python train.py --activation="squared_relu" --moe_every=2 --expert_mlp_ratio=1 --width=256
Rows from block 3 of a small image diffusion model, named by matrix and row number. Rows with one number within an expert belong to one neuron, the router's apart. Each number is 128 + 32 x the weight over its row's rms, rounded and kept within 0 to 255. All counts start at 0.
After each expert's rows are labels from the 100 images, of 14848 (inputs lightly noised), where the router gives the expert most weight on average: "strongest on" is what is common among them. Only what is clearly more common there than usual is listed. The data: stained colorectal tissue patches (NCT-CRC-HE-100K).
# router: router (model.blocks.3.mlp.router.weight, 64x256), inputs 128-255
# up: expert up (model.blocks.3.mlp.up, 64x256x256), inputs 128-255
# down: expert down (model.blocks.3.mlp.down, 64x256x256, transposed), outputs 128-255

# expert 23
router.23 [144 167 130  71 118 132 110 121 114 134  96  72 186 130 109 118 100 190 136 118 119  90 113 118 115 151  94 175 141 168 102  79 132 116 117 131 168 111 158 111 121 189 126 141  74  99 110  76 142 182 102 111 156 158 111 134 145  83 133 172 104  70 122 108 132 119  99  84 138 124 131  70 123 114 199  95 117 115 166 200 106 126 138  64 103 172 104 112 159 114 174  76  91 120 199 151 180 105 174 131 168  81 107 140 131 126 216 116 104 136 217 155  77 158 157 158 151  91 103 138 139 173 113 117 144 134 146 170]
up.0 [ 97 154 125 129 111 140  99 215 120  95 127 156 153 179 216 130 152  85 135 104 123 145 116 162 170  71 129 136 148 140 131 151 140 127  91 107 121 127  99 169 191 121 120  97 194 157 148 146 138  40  82 102  92 133 170 129 128 134 141  89 132 160 169 104 143  86 137 172 159 125 140 142 207 124 169 172  85 162 116 102 153  97 157 138 109 136 112 120 132 123 130 165 141 120 110 118 146 171 140  96 172 159 116  92 182 174  66 138 136 141 123 174 126  68 129  94 119 129 124 124 193 119  61  79  95  66  93 135]
down.0 [142  97 103 145 136 132 198 115 133 157 112 149 122 136  99  96 105 110 130 137  82 134 139 135 108 130 156  92 154 115 122  80 146  99 145 101 139 164 125  99  97 148 110 181 123  74 112 123  74 104 122 103 178 156 108 149  99 183 156  95 110  84 112  45  42 137 169 117  87 107 140 119 131  99 137 123 124 124 149  96  71 142 191 132 102 112 166  33  93 121 164 117 122 113 130 173 167 149 134 125 107  88 106  69 131 105  88  80  67 124 137 152 143 162 107 129 108 129 134 169  88 104 106 163  87  54 177 121]
up.1 [109  96 150 136 176 190 126 120  86 177 106 181 111 167 120 145 203  62 136  87 102 110 125  83 131  72 134 135 160  81 147 111 138 129 121  80 176 142 143 146  82 111 160 101 112 101  92 183 147  98 138  90 145 115 160 103  96 174 102  91 116 124 131 168 110 150  98 106 107 118 112  97 140 136  83 131 139 154 129 130 145 163 108 137 158 138  97  82 135 132 200 122 154 154  71 123 112 106 135  83  79 139 124 125 144 140 176 115 137 186  63 107 148  25 104 123 146 119 129  85 113 115  59 135 114  53  88 128]
down.1 [130 112  94 143 136  95 128  75 177 109 128 152 132 112 162 150 114 163 131 130 141  75 119 105 108 181 165  98 187  59 151  76 115 168 124  84 130 156  97 113  80  99 130 164 112 110 106 152 123 115 127  80 136 106 112 142  73 157 118 127 101 154 157  72  72 125 121 124 166 113 129 144 149 175 172 121 134 119 187  76 152 160 131 159 122 110 117 113 102  27 127 151  72 129 164 126 178 152 118 111 168  76 116  79 159 168 103  86 103 154 105 161  85 177 140 158 166 121  88 130  71 147 115 130 139 120  78 132]
strongest on: tissue: cancer-associated stroma; tissue: smooth muscle

# expert 16
router.16 [145 134  83 184 184 136 103  82  93 155 115 122 132 102 136 147 100 129 160 101 143  94  98 183  91  96 157 163 119 233 107  70  86 139 173  95 139 148 169  65 140 128 114 157 122 122 101  95 144 159 158 129 199 144 129 151 118  52 130 163 115 107 128 154 135  91  43 139 156 120 131 158 110 110 165  86 151 126  87 165 103 136 215 111 105 130 154 103 132  78 158  78 105 123 159 124 109 120 146 146 168 104  79 185 109 169 206 187  95 129 110 145 153 133 145  70 165 124 128 162 140 153 158 157 147 116 196 119]
up.2 [ 80 102 149  70 102 163  58 122  96 129 149 113 116 151 142 125 117 136 133 221 182  92 178 190 166 109 171 157 135  54 111 153 107 203 116 119 129 129  84 208 147 131 106  89 109  92 146 148  89 165 125 122  75 123 192 134 138 159  82 117 115 106 140 126 136 155 143 135 115 108 163 119 185  61  99 154 149  69 169 108 126  73 115 102 108 103 159 161 105 196 115  98  57 117 142  87 136 125  94 141 108 142 112 150 143 126 149 159 104 105 146 123 124 123 135 122 122 146 144 171 114 104  95 133 124 192 157 167]
down.2 [127 110 112 115 148 101 149 146 171 194 117 128 148 112  87 192 113 170 180 150 130 179 150 131  86 110 125 145 116 177 139 140 136 137 161  87 147 149 118 140 122 121 150  49  71 211 145 165 135  81 153  90 129 178  99 112 167 171  91 144  95 159 157 144 161 168 135 116 123  98 151 160 160  90 132 109  26 121 106 116 148 144 179  85 167 189 128 129 169 136 136 123  99  70 116 102 158 140  63 175 145 147 148 164 103 138 121 201 163 140 106 186 121 141 132 187 106 126 138  97 170 156  95 148 122 196 193 145]
up.3 [ 40 182 134 135 147 172  94  78 105 175 126 120 149 151 102 165  75 135 142 165 151  95 117 198  91 107 127 151 142 107 142 119 116 161 114 151 111 186 107 150 123 167  56  85 147 124  65 130 131 165 146 101 130  98 138  99 124 182 156  94 110 182 143 147 121 113 171 141  89 105  81 153 206 100 110 131 114 142 174  88 110 148 120 146 131 119 111 139 128 125 120 146 127 169 129 137 165 134 143 110  84  96 108  95 182 167 100 140 149 177 149 154 109 121 125 121  90 113 126 130 154 145 118 117 179 136 113 120]
down.3 [133 136 153  95 144 149 146 116 182 137 157 113 143 144  98 184 123 103 119 136 117 155  81 140  91 102  94 138 152 176 166 139 102  94 128 139 138 119 128 156 141 118 192 106  71 134 145 147 118  66 157  62  91  94 158  65  99 140 167 134 127 140 121 145 149 127 112 185 134 121 109 134 171  64 119 191 156 135 103  70 111  47 199 149 152 173 203 176 135 183 165  80 141  83 150 143 143 134 151 203 140 143 124 152 125 148  99 146 153  92 162 143 126 140 102 116 130 171 137 132 108 109  93 151  41 160 142  83]
strongest on: tissue: cancer-associated stroma

# expert 36
router.36 [176 145 104  79 203 135 158 118 102 132 155 147 172 108 165  42 137 149  95 118 171  68 163 188 106 106 125 153 115 182 155  67 127  91 151  74  41  81 144  53 113 117 176 172 120 126 116  78 132 169 136  85 114 163 108 136 107  91 126 121 152  76 114  83 101 123 100  98 122 132  87 129 133  90 143  96 118 139  87 179 110 117 160 135 114  91 137  79 116 124 159 137 146 131 183 122 128  97 177 107 144  73 149 181 136 151 196 223  78 114 118 132 106 105 153  93 125 135 162 191 101 105 169  81 105 128 119 149]
up.0 [146 119 119  86  53 134  80 123 143 132 150 161 152 132 136 140 163  79 151 152 106 162 188 105 135 115 165  82 140 106 142 169 143  71 129 117 162 119  88 116 104 129 125  41 131 166 149 123 101 108 119 147  60 110 178 152 123 172 114 156 111 156 139 144  97 153 171 138 142 153 110 148 136  69  96 196  94 152  82 184 149 112 106 153 142 109 107 160 120 135  76 144 164  99 119 123 153 116 133 151 138 124 110 127 185 166 135  96 134 139 102  95 146  64 123 138 104 156 150 150 147 105 113 134  80 118  54  96]
down.0 [123 136 127 151 147  73 131 112 140 194 100 137 173 144 101 171 140 154  78  99 104 115 161 185  98 111 101  71 132 108 126 111 159 210 132 106 133 174  93 122 127 136  48  79 116 112 142 112  71 161 112 219 172 123  64 147 179 107 104 138  98 202 136 183 118 132 153 161 129 163 117 147 150  90 161  98  68 136 128 146 149 149 118 119 145 154 142 123  67  90 130 129 123 135 118 144 182 158 131 155  84 113 239 103 143 155 163 165 133 194 102 158 108 162 125 145 179 152 181  94 120  92 105 148 156 153 127 153]
up.1 [125  93 160 151 129 134  77  78 128  90 117 128 152 160  73 165 114 111 135  86  77 134 111  78 163 120 142 129 113  88 107 152 164 122 135 130 206 144 115 134 110 104 125  97 146  80 121  76 145 145 123 119 143  99 121 135 173 158  80 135 179 156 148 121 115 110 133 143 153 137 139 131 165  96 110 129 102  87 116 135  74 165  15 105 177 173 125 113 157 118 137  60 175 108 120 103 153 109  78 135  95 159 168 148 103 144 167 111 176 124 155  78 145  97 109 144 145 142 163 142 143  92 133 150 146 127  95 126]
down.1 [145 165 150 117 122 128 157 171 143 130  96 132 112  82  96 104 137 170  82  85  85 186 150 145  80  62 130  75  97  91 151 164 142 147 128 119 230 117 119 130 171 124  85 138 115 104 124  92  89 145  75 136 113 140  77 155 124 138 102 102  67 128 151 150 141 113 117  99  76 148 115  69 146 107 132 139  79  99 155  83 117 111 188  64 126 130 146 126 146 148 156 126 152 128 107 128 118 119  50 192 177 137 255 124 137 150 143 173 168 125 123 171 147 138 103 153 134 134 131 145 155 106 163 176 123 144 221 133]
strongest on: tissue: smooth muscle

# expert 62
router.62 [131 158 160 177  65 126 139 125 146 151  81  97 114 156 131 124 145 125 148 155 109 111 123  89 138 133 117  98 138  98 119 145 131  88 112 133 163 170  96 103 133 143 110 116 159 105  94 141 104 121 126 153 147 150 111  67 115 174 129 130 122 177 144 151 164 100 129 132 124 114 173 100 119 148  97 253 148 119 143  81 109 107 110 133  53 172 118 126 139 125 101 142 139 106 106 130 161 109 149 132 126 120 143 177 137 116  89 121 128 169 118 140 164 115  85 132 127 113 145 147 150 133 150 148 106 121 140 133]
up.0 [200  70 123 152 220 148 108 115 152  97 195 156 121  78 152 150 106  84 149  94 133 159 105  95 139 176 181 128 131 183 128 131  85 143 123 152 101  66 132 113 147 111 131 188 100 160 146 142  78  78 157 161 153  97 106 179 127  95 146 148 146 108 119 167  78 183  99 144  90 113 110 154 159  84  78  83 122 129  91 208 112 144 109 172 164 155 158 146 164 138 148 152 160 149 135  86  96 190 127 177 118 167 113 157 110 101 166  81 105 138 153 122 102 149 173 152 129 142  85 143  92 109 137  85 133 111 125 132]
down.0 [120 133 140 104 168 185  95 126 160 209  92 160 104 191 167 118 108  88 131 117  95 141 152 163 158 129 148 127  95 143 125 120 147 120 113 140 140 139  91 132 115 100 111  85 110  97  98 135  89 146 129 193 120 128 119  85 138 206 122 142 181  99  80 131  88  70 118  94 129 178 125 121 172 135 102 139 119 139 130 142 107 128 120 109 123 149 109 115 107 115 183  94  79 118 125 137 130 109  95  68  75 100  98 190 135  92 145 134 141 117 121 101 193 118  69 114 154 114 104 142 128  50 128 130 128 125 137 129]
up.1 [127  67 160 148 104 114 155 181 105 104  83 113 113 147 130 171 148 119 124  86  95  72 127  95  98 115 123 136 120 117 137 110 132 120 176  94 124 133 111 105 166 109 133 131 137 155 164 101 102 168 109 108 119 111 130 163 112 158 121 116 151  86 158 101 106 122 136 182 182 155 105 142 100 142 146 177 117 177 146 125 167 143  83 152 166 151 158 151  72 123 156 127 150 212 142 187 165 162 134  81 144 118 148 111 112  89 102 106 109 166 134 182 127 144 107 152 110 155  92 124 171 116  49 124 135 136 100  83]
down.1 [136 103 125 132 115 144 189 180 114 155 140 120 136 104 147 143 145  97  94 113 142 215 104  99 164 111 122 152  84 142  97  94 133 153 199 149  68 117 129  82 175 157 121 155 111 150 134 135 124 142 143 102 101 110 145  94 139  78 168 120  88  51 165 140 118 121 111 117 144 132 155  69  88 109 149 176 149 139  29 136 140 101 164 120 128  74 120 146  59 130 102 149 144 123 121 135 153 165 171 103  87 159  88 136 117 102 154  85 135 116 102 144 105 159 122  54  58 127 147 140 158 107 128 112 144 152 144  76]
strongest on: tissue: lymphocytes

# expert 48
router.48 [ 96 155  99 174 174  90 138 146  63 171 145 149 166 117 141 175 123 117  87 124  82 115  91 104 115 129  80 159 128 164 101  67 132 156 103 123 125 146 138 119  87 126 127  95  91  80 130  99 129 125 117 148 194  85 120 107 124  94  81 149 170 116 133 147 160 167 142  90 130 114 128 103 152 152 184 108 118 186  35 164 130 138 149 102 149 135 133 155 107 138 110 146 118 127 161 126  94 140 141 135 143  71 107 125 144 128 178 117 124  98 157 123  80 183 141 128 180  90 147 108 107 150 116 140  61 167 160 193]
up.0 [107  88 112 157 160 118  65 168 152 131  63 114 164 122 156  38 122 164 149 108 119 116 112 139 109 107 148 122 133 122 126 153 104  63 132 163 144 165 143 119 111 131 120 155 120 102 113 124  96 111 129  51 136 116 121  75 125 176 179 139  91 118 113 107 109 124 117 155 111 163  81 170 141 137 154 109 117  89 153 139 146 121 105  87 174 112 153 204 122  98 113 115 138 145 174 145 119 102 126  60 108 113 129 135  69 147 106  90  99 111 161 149 140 145 147 160 121 155  85 130 183 100 101 104 218 188  98  94]
down.0 [112 134 103 105 119 104  79 107 164 147 128 166 182 188  70 129 112 157 143 124 131 123 146 113  62 122 112 140 136 166 128  81 100 121 110  89 137 127 133 104 117 173 102  98 120 150 109 119 110 103 212 147 147 180 109 114 153 157 123 147 130 159 121 130 128 127 120 126 118 107 114 147 114 178 152 125 126 132  18 107 161 123 166 111 119 119 112 122 122 108 157 114  95 140 132 124 112 102 106 218 138  99 128 143 135  55 145 156 177  99  99 116 159 138 117 127  55 145 158 142 131  97  76 122 109 115 199 136]
up.1 [135  82 125 173 139 211  97 135 104 119 175 114 177 175  93 151  52 104 132 115 107 179 152  99 116  96 166 133 114  96 145 160 109 130 107 115 179 109 113 124  59 114 101 174 103  76 114 102 117 133 144 115 154 102 167 104 128 132 149 104  51 134 116 140 144 171 191 112  83 126 172 144 126 175 121  87 109 119 158  95  93 128 130 139 107 170 114 139  94  57 135 116 160  60 110 167 132 171 142  59 123 122 121 174 126 126 154  97 167 125  67 130 153 112 105  89 135 123 139 112 111  89  74 132 104  88 109 114]
down.1 [127 113 157 164  90 129 125 162 151 126  93 100 113  92 144 143  84 102 110 127 168  60 112 130  66  81 158 168 107 160 157 133 184 121 150 123  96  99  89 157 145  48 102 173  78 157 136 128 129 144 146 175 151 121 165 154 103 134  97 117 135  84 111 117 105 152  81 123 140 128 150  86 112 131 129 146 119 153 121 156 135 170 101 118 185 116 165 141 177 143 145 149 152  49 148 130 123 148 102  94 132 186 165 106 101  57 105  71 142 105  93 167  97 146 104 138 113  69 120  97 135 125 181 165 174 154  71  77]
strongest on: tissue: debris

# expert 50
router.50 [130 162 127  94 182 151 196 101 140  98 149 134 140 114 166 110 168  78 130 112 104 136 129 113 113 141 149 134  70  94 127 119 146  94 101  98 132 164 103  85 138 111  59 111 102 147 141 166 137 167 158 124 147 132 161 110 145 108 126 216 139 132 110 121  95 146 158 115 179  93 125 126 159  83 166 122  99 112  48 123 176 121 219 107 113 173 131  54 129 163 143  82 145 115 160  99 117 144 143  54 174 109 130 145 114 169 114 139 172 135 133 126  88 136 119 132 147 135  74  94 141 132 115 124 149 171 121 119]
up.0 [105 180 153 145 133 128 127  86 106 192  56 110 112 154 142 227 127 137 130 181 137  81 100 140 134 108  78 125 126 172 122 126 117  92 134 138 149 176 105 144 176  86  98  80 203  72 138  72  88 185 136 106 147 119 106 122 124 107 134 117 155 148  88  95 143  70 120 130  98 149 119 130 154 155 128 158 140 158 144  87  43  94 131 183  81 118 138  96  99 153 105 123  93 160 119  84 145 130 113 170 110 120 113  75 158  71  68 101 143  84 102 111 166 148  91  58 103 123 174 143 115 173 184 157 163  84 127 123]
down.0 [160 143  76 146 136 141 146  86 155 115  67 126  82 115 111 148 145 120 115  89 143 148 104 171 122 132 139 167 125 102  84 168 134 136 116 119  77 132 129  86 156 131 143 119 102 131 167  90 140 132 122 155 182 102 197 171  86 136  91  99 157 153  88 120 107  86 114 148 174 144 188 218 122  77 129  86  28 117 132 151 160 115 105 154 152 106 126 155 169 133 148 117 114  96 102 144 127 162 151 110 119  77  49 108 105 176 151 102 112 155  69 113 159  82 133 134 135 160 117  85 165 166  89 105  93  89 146  65]
up.1 [156 153 113 168 104 101 114 115 102 179  96 124 149  44 122  62  97 140 148 110 131  89 154 194 117 112 139 127 148 118  85 160 199  72 126 166 103 142 112 129 144  63  83 136 152 119 133 137 119 148 115 107 122 123 120 115  93 163  94 172 210 117 154  97 147 112 128 113 113 115 165 107  94 129  81 133 127 173 136  85  52 105 140 176  73 114 178 133 144  97 114 109 158 118 129 116 108 142 144 160 112 118  86 179 118 121  72 137 103  79 121 111  78  88 104  78  83 101 133 111  87 103 157 127 135 121  68  87]
down.1 [127 127 109 198  75 130 142 111 172 131 138 130  81 136 156  73  92 123 104 132 115  55  96 139 138 135  35 165 141 126 137 106 160 195 105 103 142  69 109 156 135 140 155  94 132 159 164 119 140 166  96 140 127 107 146 135 107  90 110 131 126 164 166 103 109 113 115 175 147 157  85 209  69 163 136 115  98 115 147 131 156 135 132 159 144  63 135  64 151  62 199 123 133 119 131 151 138 170 123 163 121 154 162  74 137 119 162 116 110 145 145 124  85 148 172 177 117 127 133 136 121  80 100 137 112  55 165 149]
strongest on: tissue: smooth muscle

# expert 29
router.29 [135 157 194 119  50  93 143 145 157  81 111 102  96 134  70 153 128  94 108 126 149 134 134 154 142 139 124 121 123 130 132 134 154 114 166 152 149 135 115 125  99 126 129 164 144 119 115 123  78 152 105 127 170 117 122 133 132 166 140  70 165  79 197 164 145 158 156 160 154 170 140 106 160  90 153  30 131 151 125  68 124 129  75 175 145 134 110 190 117 126 194  90 104 116 150 115 130 146  85 116 131 196 136 187 136 107 102 117 160 136 171  84 148 125 132 182 110  73 125  75 134 139 111 117 120 149 105 198]
up.0 [124 103 200 137 148 170 125 119  92 117 157 114 156 125 133 109  97  98 143 102 121 125 158 131 171 112 143 140  87 126 133 142 146 152 104 131 117 128 102 162 154 111 127  76 160 173 145 110 102 186 123 112 112 122 119 179 145 185 119 155 144 124 101 151 159 103 128 168 159 179 117 120 134 102 146 205 144 109 100 177 129 116 140  89 181 124  79 149 119 160  97 123 164  83 128 131 169 111 112 189  62  79 117  76  64 106 194 166 134 159 137 138 122 149 107 116 106 159 131 195 118 140 143 114 119  93 155 142]
down.0 [142 122  84 158 126 107 117 153 175 164  98 109 164 116 168  94 110 135 147 169 136 159  65 155 114  83 184 109 150 145  99 138 114 123 139 127 121 129  71 155 138  87 132 181 171 132 175 117  96 155 136 176 135 114 114 171 100 207 112 133 140  98 162 111  89 124  63 122 199  94 129 140 170 132 100 111 113 149 131  93  82 112  99 106 105 154 114 146 122 157 166 138 145 130 102  83 162 116 122  65 179 155 106  82 120 132 160 181 118 121 117 105 185 118 143 139 115 139 105 127 102 134 123 127 153 100 159  91]
up.1 [ 87 112 133 157 156 151  69 169  73 111 110 183 110  97 110 165 199 211 169 162  63 173  69  92 164 149 198 140 132 131  93  95 167 146 169 120  74 104 148 127 135  86 106 130 203 101 141  92 138  81 108 148 133 154 122 123  90  66 152 164 112 131 160 144 151 127 167 105 173 117 178 105 130 169 105 118  97 166  90 130 155 109 123  68 138 116 110 105 107 111 126 117 103  87 119 174 120 172 116 116 125  70 138  99 174 160 118 104 129 140  80 117 168 119 110 150 134 115  92 104 120  96 116  88 110  92 108 156]
down.1 [134 123 124  90 122 116  77  56  82  90 147 207 129 124 107 115  99  50 185 174 148 144 116 140 136 108  86  90 116 150  68 145 204 170 130 120 116 141 107 160 126 111  96 161 116 133  72  99 133 146 121 125 143 153 118  82 137 153 205 142 121 117  91 157 122 117 147 132 158  92 173 194 113 150  79 119 116 127  97 124 124 130 121  56 138 160  95 137 143 160 142  94 160 188 128 139 113 127 197 150 162 147  87 148  77 117 119 126 197  81  91 106  58 117 102 151 134 130 159  92 132 117 118 124 101  97  95 139]
strongest on: tissue: lymphocytes

# expert 13
router.13 [107 154 122 121 166  89 150 144 121 161 106  86 144  89 152 125 139 103 111 151  81  70 147 174  74 158 120 130 180 140  83  67 144 135 105 134 120 167 157  82 104 146 106 103  80 103  97 139 133 156 106 116 135 113 107  74 100  91 118 104 144  68 135 114 109  92 149 140 129 157 157 140 183  87 171  85 171 176  19 129 119 157 144  78 100  94  96 119 112 159 164 127 120 132 152  83 123 117 163  95 102 102 126 191 102 187 186 116 124 104 150 143  70 171 142 139 149 145 167 134  90 136 137 138  94 157 138 188]
up.0 [168 104 159 128 129  87 144  74 123  57 167  96  95  76 144 132 103 155 139 142 145 124  48 129 142 119 111 174 163 185 147 137  92 138 164 158 145  76 133 167 154 158 182 101 135 169 147 129 118  88 110 158 109 134 195 131 145  71 127 147 133 197 126  83 114  90 112 109 165 120 136 105 141 108 141 122 204 134 140 131 114  95  36 191 147  87 134 115 121  98 110 155 102 163 171 105  69 163 117  78 105 215  90 163 168 173 117 139  90  89 116  62 146 144 134 133  72  81  98 154 117 126  68  70 135 103  79 129]
down.0 [112 139  72 155 144 195  92 137 165 107 132 147  78 120  83 140 135  80  90 133 131 106 109 115 125  99 177 149 152 187 196 117 139 101 127 113 165  83 122 122 123 102 112 110 100 118 153 172 150 110 143 140 201 171 185 130  95 115 153 154 166 102  79 135 109 186 209 108 200 100  98  55 130 108  83  96 134 119 126  85 140 102 141 169 101 173 105 119 139 176  62 167 193 114  74 119  80  75 132 115  80 108  95 174 129 147  48 174 125 127  97 150  96  86 128 173 167 110 135 112 117 120  97 148 124 159 129 175]
up.1 [183 134  97 118 135 134 127  53 106 104 143  75 125 156 148 108 106 145 138 169 136 147 143  72  62 191  57 104  84 146 122 195 144 127 106 130 148 168 162 143 102 131 180  49 116  78  96 123 127 133 114 161 123 149 104 119 172 131 153  93  85 182  72 104 140  71 144 146 110 142 128  90  59 150 125  82 185 110 101 153  48 169 110  97 100 104 136 121 105 109 115 137  85 178 110  98 106 151 135 104  91 175 119 114 140 147  70 100 148 126  83 101 167 144 113 117 125  98 163 113 108 185 131 195 177 143 135 148]
down.1 [115 132  66  96 158 162  80 133 130 122 107 133  69 153 218 201 110 114 137 132 175 109  87 191  90 162 120 112 137 117 130 120 180 203 111 132  99 133 169 179 107 106 184  73 147 120  85  89 142 137  96 144 179 165 173 114 126 180 161 144 206 203 109 171 178 104  84 112 149 109 141 106 139  91  95  84 131  78 203 136 103  96  75 132 167 122 113  80 109  77  91 139 160 121 132 130 128 126 173 171 172 103 142 178 129 104 148 168 162 120 158 124 200 157 136 171 149 119 102 141 131  80 165 125 109 163 123  85]
strongest on: tissue: cancer-associated stroma